Rows from block 6, named by matrix and row number. Each number is 500 + 40 x the weight over its row's rms, rounded and kept within 0 to 999. All counts start at 0. Numbers have three digits each. After the name is the row's rms in percent of the matrix's.
# fc2: shared expert down (model.blocks.6.mlp.shared.fc2.weight, 384x192), inputs 144-191
fc2.122 093:487448518504430440489505573563536447489492440442562604530453536523506448473470530518456511524477477508494549532503478491472501484447521489374524
fc2.123 098:484485556526545532470480423487450517505496549471519495525542478499458565533468459467498541460482526458487469463438583406447474521482467496478531
fc2.124 086:543514470456563501536522473516480486489477465511489465482489493441413580539515516442486565390475509514493515512487487533514502422467534511587506
fc2.125 103:476504545499500512459495458544467432528528446493476477475461490507479474490563518522508479535570478515513531497504521492473537493507558513478491
fc2.126 097:557449477461421551629488519431454560458539605574522478540476541460522512531528477502462510464473459535547515510423558453504524506416465469472432
fc2.127 103:434462462479518519557492488469492528596504460503472497511406498533525473559520447403471502521501482456447534571460449507466555493515450505498463
fc2.128 101:437481519535507607474516526527492452562520497491536469422542523511504498461517498508438582515556471532518434464469428498449524454436558503568621
fc2.129 101:509525449535538524494517518502474499459394421481490511475486414513488476527490462467524463508493558493560500508536514485507501546510492459536495
fc2.130 108:453537515556558430529516530463493513521549473425470491489548467474525414561457473506477438565489518539439522458516525457518470455549512494545469
fc2.131 089:379598489549510464460532420488520490494505504510420485507464530503511440578484479429578495498439443550452468548471555451546492506577490538471513
fc2.132 088:444512478509505521582538517482507522541567517470542550459506491466559570553498505525529481438446525548530536521457544490494516495511512462525449
fc2.133 103:486503460512464431549528511477429466483442514473537521517493500461547462420411485536517522500526471481386563555471453490556499515433432479485567
fc2.134 103:473467520521526431563497495474484439499375484529436467468553411489512456501551535517497504456486481573601512515504563503497559531507465485530504
fc2.135 097:516502397494519497559456465504564485530537508526490558457506485492485474534499469497532521546401483497553448465395470416466425485479512419504544
fc2.136 093:536522525489415525498513490431506507499490565426493535501465557485514436506494509465553507471516456566553527460559469503490463497469462452527468
fc2.137 103:439539474539467485500498523483489481501483438549493482448392637475481467473430499468464518453450481542458509527548491414515536495550499446518515
fc2.138 100:492507521499465443538551453474439483457542500515461500518492504481474471398475507527500524538495586532572535506532535465457564510519459527451497
fc2.139 104:510537467470595558467488555463540492558474447518494524502530366527522537496575541528502475459562415430512489496543515549485513479480524536553398
fc2.140 096:531550450530514487439436485470542501432541499524470479487457518569502536545473486508540594534486519509454469531519510504507512488485533452452524
fc2.141 101:472480498506471498500433505402527495469481543487556395504493485530453459475464477522476533447506471478488436467521496461542519530524500571465494
fc2.142 106:453510441469495522462478422501571488455467496526516544517475493444500527407446499479422558550464516469572520489502442526480523491446565524549459
fc2.143 099:482539456555509460458543532503507545426507569546511510511488461514525532482537500503561527458532501515548523468499472508514462479530416555476519
fc2.144 101:462491476487432473577548493507455508504530611455428417476543493545513449478498494512515564524492534465560488530538435537550458534478550564464469
fc2.145 095:481445483515455478527490460532555495526455524509479448514449582554506561503564531513493507527539502533501524501543582500486448471438498565492515
fc2.146 101:405492507463484457588447562471485452467441549527507467541527500489481533421558494513516414476536606436430476485504603459540476511545509541482532
fc2.147 098:529491544473548459553478524505471499504446538482533499504482470409520474509476509484453468517548590580561507551512449527473491456498459486498436
fc2.148 103:511495541481483541529535531540559567474473507476520471544450468529478482505432462480477459443521452573500474392509454516516547539555515551535584
fc2.149 093:496481487518504424489534411543543479542502565537466441462489522496431491502520495501433532541506481519517539538559514600503461553488509469526470
fc2.150 093:540484526502400463563507467471450522520501468467475525447457496529449491489503524545445502482444491514555519467488475463513529500517401551513494
fc2.151 089:460494544509547482487498523528536472496525486540516434523489434483502463488453417467581506538475486527570517514509494504485444512523553466545449
fc2.152 089:478498508547539477539556524480486507556466520478512508475498436563570481493458501515443503467510480513501551504487522546501453495448513388513488
fc2.153 100:520504517495447467566506480592477485529479480363583453562499552536536566587483481512491483433474450545501471484495464605535506513473536413533498
fc2.154 099:506508563552494472501507484528493482488482518449495598498533542489510521521527464509504549484546493514475511520432472518469502535499495476512536
fc2.155 101:491500487476516485482507496543498522480487539433578564516442520475480553468486469499414484478475538519466496572440476452415460504449570518512502
fc2.156 102:563503549502506544481492460464496458505455429440519481447437493504438558496534427598512539530506469508525549434533482509511527430466501440478447
fc2.157 104:495556524514544521492557558381467557524506548489479458501499464517512450494527487539427507571527568494487510557508427495492535470498521548516498
fc2.158 093:515536495550405517539495511555525470483574494529564461432470488529465499544531477479523450573506491529461465439452493539517553660500495424477524
fc2.159 095:489468475498447509478513521544479528466560491552520440464455424414441507504453556506485509493471484456464469462527612512486546482499469476494475
fc2.160 104:519426482463556503474518476481534554489552481518457476537506522494534427519459517452538496503530474412481477487568435489501452506538545523487507
fc2.161 097:478465492512498535482494475455494547496481504530502449531531510507540492457517492449532432519527485469512529456551493527564537496533505540483443
fc2.162 088:522623466558472520488495440416508445489474478480432470517499420482469474528461459466502529504474543422557454483513525471463550459513428516490427
fc2.163 088:557560498440506475528543549481459508484555482460533506533522531498549552515505487559420538505562573485466556478560476491438536470563480524559515
fc2.164 106:480487549492492521475518563492503445548486436509519448503478466518465558493515455536497445559464504532449497491444473586482533547493484485514493
fc2.165 097:476497541474468565511501503528587531507453576530536516494471519535425477477478494469479539484514549600552449559460493461541435518480475530532496
fc2.166 107:598482554394566503471375506542478432444470408525523445454503456445480525500525495499483543531465501494551500484476470536514492559456484487504518
fc2.167 098:480514520463471498468489460458578526473521533482419475517502463539566411463566508492554422512465507491487479453535473491530461535475548526511462
fc2.168 089:440474453488522453520474517523520487509505430513453514498548519475577498440531512509479530427413524535567530523515486504574422430495501533573499
fc2.169 107:460488492465518522584475424520467488524420488493503516487485514461531506539497522510503493538484545501484456508483410479506514500461445525438477
fc2.170 099:505444460521446513497532478463582467474528483460473508525477516491533434524526608510495392485550504570508507470466468456460468428563445582527539
fc2.171 097:541500515491473446451467527488527491462482478493546552472486542491447547448441546536473519527482515491481480568496503439551535421503486488498450
fc2.172 106:513453530495445413400509518510424507439481449463497506496502470510459465455423499538490491517432507559479430512510521548500518478529515559495516
fc2.173 100:479513534489455478443577534501522488492516500497463565510568460534513523378493512534488447496463511462494534437511515493531460488520474448494482
fc2.174 103:508492496482422507487440529526471456447431507473526483585472528512521494486488456519529529499497554471486475503473500515480492450480520482485465
fc2.175 102:496512480473489493528444441486467483518486569478513483504525422477446545502511499518553510478432458416529424540543542470476440539555468529454437
fc2.176 100:538491474490495483372479501628522519475479479445482515573534478483532459529498474551526533553490533542486498479488479552514505513489486387482530
fc2.177 107:476551504509505572459517441514476434560532543455461554501475508516558559560510532524478588425464482517536468520535482589450440485551485488517494
fc2.178 098:554548440489479558533487500506532506498493517559543547492482387512512523475525514483564453536509482503530516534479427481527484477440492517515527
fc2.179 102:514447552543516507519472510388467564508542565564480559544473505497521472574526514533529478532534510557443488543550489529519473537504457523470496
fc2.180 097:519538449541488505540518515534467498527451530446519585547483535482503504535505547457513463502509528485520534529522490560499458524429538443524469
fc2.181 102:480530559504585467421482493525516481546518493566560553567463467519568511405502454545544526574500500511563485552525537479483536467504469500495506
fc2.182 103:457516558506549482454462545495544509476507518514500528563559526528514461508491528472532562513504390485502439460527528519492563549468558474547557
fc2.183 105:443564439532509407493504460536500514467487501491559482501514418493494541500489516558565430524543361524552522420519498463505564535520504556503539
fc2.184 106:480506502552531501583510525541454573489402520570555505441525543431448474495540518475527466509551487460515524495494531537524498610493533515478522
fc2.185 089:396480474548466511527524542451482483530575497446554477462508477504519457557504462471463522556492478531494522507551468503419612431512543524537551
fc2.186 103:488461434513469497466510435477515530508564456542445534555412505491449487477467498468473536498549418570506432419537411475481516410472530511543486
fc2.187 089:478578473468480441517547460486525498526490525532482532453517500515463534456426507543517491469531519504447465586511441490470454496440472491467475
fc2.188 091:446511515487435503526524465457470462480543495457566515564474467450530457448464522515569460354460474477542493484455443519458481452493527500494517
fc2.189 099:521527558485527518470517531432468501522547540543449497544512444470502470517430469554523523506464523446452496458554516570475480482464471458473499
fc2.190 102:490488538504480537462516517447446476496549531537450514510492492472474469524517498535542469474508504541565519435451532503578462471513554522492475
fc2.191 107:547509530550504550483531473490475490509535520530420633541472483504467463497463505545414492400509498510506514552535551506419573548499492516437488
fc2.192 096:544550478500510498496528548533566534483474509526519463510488511459506526495439433497545501457453490526480457514436463564524516493493480455498546
fc2.193 090:486475491539511493537467485510552501419473467443581516415531467495478525500632490403451512535536489444515454494503463505520388478480535462518514
fc2.194 097:500487517501479538464506535514426514462476519438562494463450526477481456524521468518483490522505400489452534496573457548470434479469545484515565
fc2.195 114:515469548503494429328509493592443475471531459529532452505534473487509512473522476517538488514531460465491579520474501503447493446528419507441544
fc2.196 104:474559461494451484539454546531527493503496491574554485584542458507497470489457453452542535526525462444484513498517517465470455580524554407488519
fc2.197 097:447499440480520479523547539618495505422454476533600528470487513443558445563533541496531484517471423553451505413459582493506555531487499434522428
fc2.198 106:468414473543553485442500491530486467509510533581496521466525546522536519510538512446494456503516576419485537480446512446501526538466485484476537
fc2.199 097:474550524531446520490558517536452481444534537514510470496481521524530496515519481508457377538433496481449368454491507488503546550490536445552486
fc2.200 105:480506481555487561483517436457523487485458514456471491584434540468502439535605500460486496536470542447505589454553511501436479477524551541488494
fc2.201 095:482489509497518433530447510480449520560464553551491476558450501512464509470457482494518469493502448510461471490456553530472446510418479442468581
fc2.202 097:506450460452521450443468539492525461504460456486523524386484503505548487506481569442489471565444482580488540434554449509546551561513505465567567
fc2.203 096:461516446454523526481522528509567405418480498474517530457517477480522455482467483501470507478570524509561472492497447515464563482521499488486519
fc2.204 113:497440507533567514442516435574438463583568484518489466531443484516515485533524507448528546444522430539496488512529497536478474460491517546504525
fc2.205 093:478516497496535498542534464447464528464444518479487455463514432491499530493529546466493507457518473484451493479492436504518585489490523505475550
fc2.206 096:480476552537464467552531529413459467420487482395439497455487574488519523494537503516470610498477518541528487535457535491532411446522453463476508
fc2.207 109:504463557435464477508470534596542517541470428515509516551473459572541482507537499434486476411558486460515467579506455456429539518525446519495466
fc2.208 083:539450454484478434519492560461427505518557474448454479497547509528486515504488560520516495487520527530484517459510475536459542528500522461475545
fc2.209 111:570536495513486527496438492458494583525519516551495517491508457514482454471501529471460482517471536538516505520494506404545533496457461512533550
fc2.210 103:566474507460521517501573462414507470454539511480537508458463527456533534505497491475515415497427539540504479453474501499543453505492426478482514
fc2.211 094:504426517511473527506576509546503486461554544440537485487527446484498509481451539484533495444542500566452519477496528487490508430572498510574465
fc2.212 092:517477521500509457515505485479495508460491431485486570484449476491502437476483437465496469478486482524500531567514601481575483464536500512468526
fc2.213 101:483490505492437514453571534569538500531469486532529532467470461535554483508465459486500506506549578477494576518463459502534448505540557528556508
fc2.214 100:486545492456470485515496495503468531501494522493511424478451486516514432513445476486560438554479523431450519493503527473459544526574587513509556
fc2.215 100:471489484483488513505515525449457530479517538496457425490523466500497494484492450515507507463510485499533490387530460522483492481586512465475531
fc2.216 092:563445513586506423458477474487420499496522450508508537500552580520493506571459461548504511558464526567523518474470527503546479496537510519415502
fc2.217 094:503474422463504485496511558472562486510503478472442491532453495549519490506470503514490510489458564516482496452530553510430483459540508441453502
fc2.218 101:540535484539548464442447479514532430460494533514516499511467511445428509510539523417520531540466480424498522465442512407493506420593513479546580
fc2.219 103:531579484477519480422518534490520521479540515494538464471451549595536480548477486545449490506516509528417538467513542512514494527476533379504524
fc2.220 101:487494503460482437483456513497506456489536475446566538426553572463535432553525516511471510488485481502423527524558501404517521480519524491480500
fc2.221 101:497526448477483521498480480477460476512540563507493431447537478453499555540514532487473461432492496446569492527507572412502572520431511529551447
fc2.222 096:519513535550500495504528547468480472533516482544540463506485492558439503511475463461478475518425545507514453555489499473469501552517504465539535
fc2.223 101:489474518504505491436484476505518502521493410505391535557408503522495536527509503474539509521456516505557552463500504487621535526480477510464481
fc2.224 096:567479471471430475458448468509472501437437432509487522416463510437518444459470522479467461446480468547442550498515501535459539476507518510504485
fc2.225 103:530481479557447481513499541414499508493469547461465520520506532413461462454476506484488537496575519474489503483530490427522522516514517561530491
fc2.226 104:493467534548547480424453528510497520555514480440429527494482501483494407569440500493510478536461517461480565467518573509526517636442499425510493
fc2.227 093:447465504485510489523514485464528462527548430438522514578463380469463510493505518524502541472495507495469475534512468553513485430413503513457566
fc2.228 095:514506469497559515544498518509521427467503585529513425460465583527458532545467562491546487495517488545477508445504533534416457583534586516522489
fc2.229 108:527475455487544509555465452431499525490528580500509461502473484485493516490466524496461537422549501407473437538498442523430434481489472517483449
fc2.230 102:570495475481477562486457501525534486536485517454467519537489430499504490439481490464443432401451480522459518471530436520429424522523516512493496
fc2.231 096:512451508480451503462485439487610549527473517519514552501573559526525520478538496506484547501493516513517462538480498499441445476437538472479556
fc2.232 100:486502523499511516540488477529550481468433503522456479481469507491503480495533489532488502479547540543484500507536517526488480479526500464499461
fc2.233 110:531505470450478436526372527515437482483544473536472434486488473481489488506421555462537505504499438523507480552459434474515510616509488522425559
fc2.234 102:481508454559564472445518464546411486476461469463511504547517505517503572567471517458505554530483458483557438521524456493487507448529535502457507
fc2.235 094:497503507527505553527528454542535471458506510506460414532504391531479492486486487527515549431544500530527544558500560453540399470475520488498516
fc2.236 094:527554451544495508441455429412566403520473535586527472564488515502535536511493489476525513521468464501525521454536479475442504582482562519533432
fc2.237 101:523548507486528484609513473486559502419487486523515498521485451434427536504480513512454572539510515472467487532536374545471530543514492487480440
fc2.238 094:478566469482611464435476509532506478482499471499481528418508518548515459541573553535487565445500486464538443526508618539474501510503413456493433
fc2.239 096:554535557535537493535553526487522413435480447466519535477476548474522444530517445475472544485537442538447469541490515479440489451487418484465485
fc2.240 105:498496438510525456541469565502486504465425435423540523511512491445479503566522551491546480537471504473494528418465499489498555428487530474493450
fc2.241 101:513505478523468442480511449559508499497536552435487516499491489564533417470434564472520494482517487459501551561457452481496549457516455508533570
fc2.242 097:501489485538528529442521515534512499438546486475506501520472475468510517532585501443458504522450488413430447537459455486507428478536455539485477
fc2.243 109:476489554465514599470538512543476448547439506473472536504481477575535479490581483526512463456455490501534537529519550538443559471471406513501509
fc2.244 105:437534445431449546501530532503570493488534453511521453454453534532518503458496472507499509469519490600505498437500466547525495447577489495528496
fc2.245 100:483534545539482492502485452542448575582455511478539494478458543461502462548547475507581478507514503467513553488437437450489557537456545503496481
fc2.246 098:537466430512504493493483491411563481473423463520463410538476518522460500470474532481526531558535498511497491467514476486525446549437496529542468
fc2.247 102:468427484533522503502541519487471514471558638477551495511482479498488448465477458535463476409504485530513445521513444530512454486470504526529477
fc2.248 102:476516521514539585444492453488505501497485477493551510548535478502457469529496555571455398546498439443501508557488544561507501443491464518501527
fc2.249 088:543535494462471498413490490536516470435576442481515407526536463546447517505446475487463512475440431563547520509499552578492485487498457528464496
fc2.250 101:487547492460493547501502508471472601390450542493503554564461562436527504497537526468542490553516550501464552494536496421515530540503527507491464
fc2.251 096:584544518539481514545468492546492509460470614431427546524570554504542530545572508517522478493468443509431469489461612532534587524468456563485429
fc2.252 100:526494416582554483440465532408553534531467542506550470498508503495474484488506520477445480479595424411544492441532531481515482521448513444449492
fc2.253 104:559501467499471532422499516507524484576495556456543543434460498494496539463489515534399475527538512610512499506560554469482572469516508518553483
fc2.254 104:465538508506467500517474555427500558398457546535508509521469532558500527592493444483548505542490453499466423535486479527582542590467464533497434
fc2.255 098:483462460510541559488543533543507513561521566587457500470410463542467498494545507511483486449562596482455449530540524502522535598484506484526491
fc2.256 095:454558488490388472459451462543453457479559471521540548415518532481467536456515525530484512542556497454475467533448457572543482500518523455526527
fc2.257 100:556489493523512487479484511452448502440507496489571464458496493468544499606522581459518501497479519545551488440473517548477570507498504505534486
fc2.258 100:478508470569555506492539447567560485567546446550476520510487532459532546513492463511495510517509562556475482522512499503478480478470519493538542
fc2.259 103:410482475527508524515573484464434455458521489457530536570579526473515475572423580526458474457474523508508540550481551493482506518511432489518530
fc2.260 108:478491408568390477528560480460508466485551496535596481469446581450510553509451557464469597404488491541480411505482486470498438541511466466514480
fc2.261 096:499457497481480526521581555410592522478584466499548493555509496557497501473494537510457520459538463524472501502485544558483513496528381503502461
fc2.262 100:460530507536507492489476498460538432495506488527496457477473428469455514449497513510484443561486465470512497393505494539465447497504512487492386
fc2.263 105:475438494517481447529465529517484555492487563462551474527546600478514514514389506411486493474567523514500490486479528476471539500496494536506507
fc2.264 108:457449522536488581544461443528492471478358484564482482549502534518551526512480505527484437462517467472501498488477521556382480486497511502441494
fc2.265 105:482508496511521476489456446529540509450485469497514622480548495494571578534501487496483559489544501544549553489485453542517506512464512495491546
fc2.266 085:504535523541511524556385459507532452435513500529468499530560459556461470517503528483446483496533570388481529523473504538515481476421464482498547
fc2.267 089:478498471525502490550518554557516550428530499519407417477487532502553552545471582575504448471482474564518517415528444472542569473496451526518483
fc2.268 098:515513495489467494440501397519517459488481469454538493549521505510485454561503520502510562481480519566517468478554561536515508489504519498488516
fc2.269 107:502469452509482491564461549465555500576504539562547489442509543407454517473522497544448502516481488453533551479555558537483555546525492507545498
fc2.270 108:428531525509549465458554459404481511501558602557486534527479488502465578475505489524542485483524516489540485548505524430462417479512547490502449
fc2.271 108:463469515508585454531506491532459491542586543415535445443504509492487559495536523507417507439525597440493499491495500498500430464478531519512470
fc2.272 092:490555534460511495502522521521504569523441552542490510466569550439501541554424548521522526515565510583552563482513568504458545525555459507577507
fc2.273 096:511482476547482524487524498505510529479506556489547543492489508461482599495504453590485472489533515426507479544457524552492520565457437517535476
fc2.274 092:526469536373481493488503512488549515488496517544529474538491533461511537527494516498456501493466450430530515482507504514505489506539451484492463
fc2.275 097:516471485495500524615460549455515514539447511525448480459508499542543487488523501517465496491529551493552575503552555446485529480468462507497494
fc2.276 098:511494531450462517560529472564524504475449487462483494487513522469544534510427513541485539486525526531465491588541451420367457564538527543499518
fc2.277 100:530438535519469547546492465498486549521495518522459481490519561500508524523527421435479583479513519472487465581545539503449514470472464503474448
fc2.278 096:505459501507483526471445513498499502416516397467468533509492574539467494539456482577519578498541481509515488526522510486493506542551493516562524
fc2.279 101:536480496517501445458504465492552471467497529507405460455497593506499472510532462472473534498462501496474490536541432466519493485539486467489498
fc2.280 102:506474413472427579497544520492432502402512533567477534472498458482535455549536546459482520582527461524472471544404530462500462517524556523476519
fc2.281 105:452448437501488522459534501507548520549563381575551518510525511493587460472480476514541462481519539441532488527530520434500555415571438539507440
fc2.282 107:515509548430482472455477498479449551504484443581483481547478534495540559494542486493478526566520498509485546539563488492547519493505502501477557
fc2.283 097:560547462513569490597512575584545491432464495475451500412516554443492515517537499533522546556463556500471555488498442542511481507430441521494474
fc2.284 099:475511425524499569582491534445491477495569479419429442502512508456488479433466434479564548536520531526512485534506523551488437558466457491544509
fc2.285 092:498498488523537553523518464489531547564508486511574539466512456559508480478534462496489497457501513497492471514466486467451482531400513463472508
fc2.286 109:539476558491404482437459486536465502496502497540548543437504485420519483487530456497529487526525444475487492562532559470520523507475519489515597
fc2.287 104:477496525564461456519529511432453441475561468527477540515529480560530526507427525562523497402493510499488560548501535506496468482556487501547472
fc2.288 097:466489484508525476525454526522427536483418515574519469527397481521408505502507490506473510583532519560467495475453506537475437532518518560431457
fc2.289 099:556502562499591540488459583506516527581461573524551469470500459462486506489555521456478475534424451471515480458518535438497501504520516476570452
fc2.290 101:482522502505557454441582471487500487499454527484484463518476509467503544534429558488479489521561504447471441468507442573483473504524572547472489
fc2.291 106:494524415473547503480523474483507491451502552541532492453455555556460474587543481519519442490476520412512525509531473556441489544443547465469513
fc2.292 096:593500497533546552431512511571492520491530498467530425522496516460545487509464518531509529516565438437505495533446484541432566502526416540523584
fc2.293 099:555483480497458494517433528429536550552471421449548483473457507476513532498521498434526534521447500447407479498548497460473523445529571499505545
fc2.294 107:556505508456476547587558517473489401444498484470485501488515564486515524509545500466494467459519560485504495465487553557517468482516496530502431
fc2.295 095:527520530517491512528513469546536536537467578567479539486483552490506478500468536477542526456525512539526476527591530500512507450474452487532474
fc2.296 097:503530495465512538517581519466472489442457474510497446501432510496508489568533570512487429483514481528419480507543550572513458486535566575508478
fc2.297 102:493496492540469525538468531536456508518527462521475489496500437506498497515429483505465441509540490560496492509477528476448518509477487528432486
fc2.298 108:544474502518511500486485530469558479505628530512502547504569507452538526473579506476512497563539536522503544503542498516589482525507544490547573
fc2.299 089:503566517494502549476477482568408481458521495494522509519497508527480460484499514492514480546530507419510464475497456499463413465512546459514463
fc2.300 098:510429511492553494385456466485482465494461570493502524458467432532518503463460514487513479499459498494535539555482501504552463539476464480486507
fc2.301 096:390454470524415494533468483491476395474541430512461464557510552546557452581479479480480508551457444510467521512528455464544510496528531543457561
fc2.302 098:502478537529515475428528492459563496506492464487425511487466504516458503509548536554386501426528530436492504512517488570485499429485527527482485
fc2.303 094:519482465497501503457492477468481528476454512580493488508480513551463524477490482544497550571519464540481464461497426541551523471480502458481454
fc2.304 087:446489481473487554465494535490453461521553575510540493424520501498495518492535532462453491584497504499520546497477479456472498501547531500446481
fc2.305 105:536532444472457487474538490587446500510483474534502497458548471525474527571430539511456481434514478521500475541525551585538596529534557515476567
fc2.306 104:553476487511450475511477497479454536573493476483407487530548458457516416478516484476532516602509462578497528502527425479529458537515520559553442
fc2.307 095:479544518494455423384531476537458522576511420510483583504485519532542561474526493418550532499478553491510553546485495543519474547523530508511549
fc2.308 095:470513509500491472519480564501466443565461484569499559518506488558481536552503468466578388437567535517483459472491476370545526508486486534497486
fc2.309 099:533474512430534550498437534457530499500541486501553521529464452433556538453478439527519514471488531494492506487401461548518460491433477475523524
fc2.310 101:530471488559575501455510453584521494488547513474542455537482510515457506484533516506512486511492498526472525464563473525604534437509487492526457
fc2.311 093:426488545480543448559518520416439553541549575487519476445503547455483522465513483539519470514495573453567557419516516563482492503560542456417502
fc2.312 105:522515556488488447527503509494469450478525479452521524454489462466568507438474490530460446441483577455490483476446501476522416420482470492470523
fc2.313 101:451549539542489525588471561518520573498470483560555504522466498449548557470454504521458515484481450486486501521553512446534530512466599432426462
fc2.314 101:487440540547461481525546476489556547479482492506471479512473550566502576519536519499535599453492520465584579458484473497487623481558516516492424
fc2.315 106:552487451516406437524478433545517421487491458552442492494532501564519518522524518524504612518454514540459474492540448516449520519554513493522557
fc2.316 100:418531487509597523538490538511454449607506535542510570490505459523572494485544514565482483450500517405457493501521490542441495584552541530474474
fc2.317 097:489542538519486566462466478483496452534445508525467501469545513473426514542601553591526528493457441469525552451452489555513485501501529571504508
fc2.318 099:455500463512584483546495479472519471546519500441438554494532564506519471446598492552458435541514531411479560465484542513511499495560507526462529
fc2.319 107:468477505461500504475514477531409470512504528488505538525565522541576545493495505458532485438437494487477478569510467489524564565553515481458540
fc2.320 100:549497455522493501617453456523535496479532510536568486502475487593530431492443443475480641445494493532506466461506516404518440508441483462501549
fc2.321 102:460470475504536514524453566547482547568513526570564521443539504535459505472530498524391471559461518539500458511426551477606474583420491497478478
fc2.322 103:528513533472449486563498576437564478576524594478546468473538489447482488520406438408487565506510461504508524455523549521546482508485455508467536
fc2.323 100:506541492512559437489497490409425512510478486496471499497473516543517501523506561504530584488517437592506459466499449616490453486478513532490519
fc2.324 106:474493447503486509559475446585530479545502510517469526507537537472467488497540469575508529472517569526510498411498497553417483466499434486548567
fc2.325 096:513449481521595542555457473612520522532501548426558440480536428496425495492473526555497459557461499457486540479469431548455566491453513487491500
fc2.326 095:512466534503422549468581511504486479469603541471474525487444539508510517453374581473477447422515556515534464611477477505434488453497478486519522
fc2.327 109:483517528478453485473450452555496462446514445485517502481490491546437458489533470491505537497515457483491501515505525411494495466500486558492521
fc2.328 093:508502529478483498537464503507524586563483501472428512504519513427510436476497539502550562498501448513533494498490488595445414403513484485511545
fc2.329 098:507529554446539557464564532580471560539482485520526544446532459485475556494504502505429513440465471548450525522529517522561484490525555534520509
fc2.330 094:535496517533482530484544489522466566518449520504498468523431537543501498522553483513552466484499476462538469540527463509523516548498521396523439
fc2.331 112:475495501529481491499500455493521523500514416452445499534512516483417493509506568606474490571506492469479432441538435610466479508495535537501465
fc2.332 103:457518466472537514458464549466479555504539473543504457519487426515524523541475483437489442512508510503505522459528510468494567510484505485548488
fc2.333 104:502515523503511507414565508454549522549484418506598462508502519496494520486505512466514531477483466523495437475456558553490548469523467544497521
fc2.334 087:504523519440483461512451561574510513569495518474513505445518551454473476467567505465526500499501472427534501521485520485476502526507503557543458
fc2.335 099:505417506449521570475487537472507544477532476559516532439499466482436510409573464584428501486507484550569490522491482462534556520526471568485419
fc2.336 098:505504466542518482511518511558576413491516586541454522444476482480485465514513540524459517548541470472472449522485509467533535598425501494483476
fc2.337 103:520467488528525430468506555482547489534498521533526490525539543526462421459474461482470505527557475470503498493479421503480520511457457494502541
fc2.338 097:531422460565496538562473528450519554510516473549480570466432504539508421530565457508485584540500481547473484560482469518498451494478535422516614
fc2.339 097:473488491507550508509507532509403462482518438452536561433476529423483558480540518481513540438505516529451451534410516454459513454494491488470578
fc2.340 103:475508561477548465447508439452491472529500513538438562452547492498490448490425522483551562470488522552558483507514531515512527454519479518534536
fc2.341 093:484477536460478489531517500480534481485506525582386546472522486537492486489507489535505493508513440451542540464501530503555452524504445456478480
fc2.342 103:554561514569532485426503500428433500499513493502468549473508485465490474555477536493499536430511481563482480495525516503466510491482439516606531
fc2.343 111:432539460478441527535442510533564547555473522537517485454536543566538478486460509450489518501559576478477485466438440497515543490461504436513486
fc2.344 113:456517492556394461566503508562507574436524506525488541459492484538521487574551561488551518589459505494478511480515437447528460557549589555469516
fc2.345 105:488482524513486507513519455556526430467511517472473490479519532493475488477506509497602467521518536566570497523508524452453484454464456509522513
fc2.346 105:535501567514533554511514502434460536529509562490537474503525504440505507477483450529461494527523576469513501450475504472483524463450505531504429
fc2.347 107:496541522421547544514464502476451442482454472501517423529479496442439474513500500478419370542430529461485495493459590520523539489442499513450490
fc2.348 106:441506538440554563535582534549470536477503436508578487510584496539534532508541524489478471474484561434507543557414518483486530472483492442501476
fc2.349 109:477557459508603526485525481487524522521568446473452471505486423595466448569598489527514459579529543492571497474456488587428507505476543503539494
fc2.350 091:457515478518488497450448457521456474499495490468515528494479473523426525477494449466569426483524559472505510527468555520518483511494489502519580
fc2.351 099:501493534463549488503467529512507476496495450471491420444516576546443502505523497485451500499554554415541488504515546504497439452530485560503505
fc2.352 108:504503547435433481415547501495499474505455472535504417591496497560486515514416548478499400518527441521530509561618465533571510579525503524510543
fc2.353 099:501530481490429538517535532485529468450540489449432554512575396476498506575543513575501467440539506505442526497487494496434544481540534488532543
fc2.354 100:492483476454510457427501497525512526478538533447499464460421538554592487511372521519529509481472487509469533448406575445581506532545475552428487
fc2.355 092:546484484492446557437492477490471460552586483499480493577474538520535557531445506373533465510532503511549552512529534500524493530576452522476536
fc2.356 095:528474555443547476424472463520496465554513495482533522567450524453540521435498484504531563497500466443531497524524519452505524452481532456512488
fc2.357 106:433495520511504407530541519531436459500530488520438526533538523481462459506531430528509479539486538496452512435479530497521477481460558522470446
fc2.358 100:470550507466488478497511460447440567511506484521498523533534482492546462517471480551547538433504557569583468542498459483537531539487516509511483
fc2.359 105:535552483520449584460551461496549572447540508513520514530479550440519532491488456534479510523500559418473533474475519565510474447480495445417510
fc2.360 104:451490506476542431491543532501545498516473530492485482512517530541560565489531530512511476433591557538575497534554531454495474470471454482507565
fc2.361 095:585470463466493500561458459482534496567488519490521506498514526539546490533554496466513569434494607482510442507463544496456582505502460533489418
fc2.362 097:502521559511441484419526549534620536510538535452495497528468406486511499474519469490485478524430462483551486575518512497568559510443592477496479
fc2.363 102:473529471522502459417533490566510522454479545424407488514532477511417483490521472495510506518527468532495551487450446538482538411553557524458511
fc2.364 104:504486502536537553448565463460451407557539543545492477491461473522478445512440542516482458426469483500528573578482489509490420476521468451508476
fc2.365 097:527433490479503503552576563493473461505493408513443495506517494501508494511491490523487470546488502349486523421483522481512500505503506535507554
fc2.366 102:485547502483430499493487547598576520474488433524548496562543493546451582519503557472525467524570453485491580567497498551508585528524498524499498
fc2.367 102:564557505536523498520456581519508572540525524598495520519494484498509481516501520483545500487505493455489522482485490524569491546597476478493519
fc2.368 103:525474531427416539508487504474459526566541521522465472483536519483446615454457516583516535483494482475494492523448483530529534532537542510421430
fc2.369 102:527561483566507454539459585528495522490413484517493416495483479478518465434539519455529458504487460499495543468468539401547514610506454457549579
fc2.370 103:517535524500541444438560489463544510497475562488468550531462547566521528561513519501504472481529497469415551511498468574538570475485454518477420
fc2.371 100:525513532477497554482501479484531507542526462517528508542441474495505525491492495492549467514481526486435527572483517552492497555523504485526502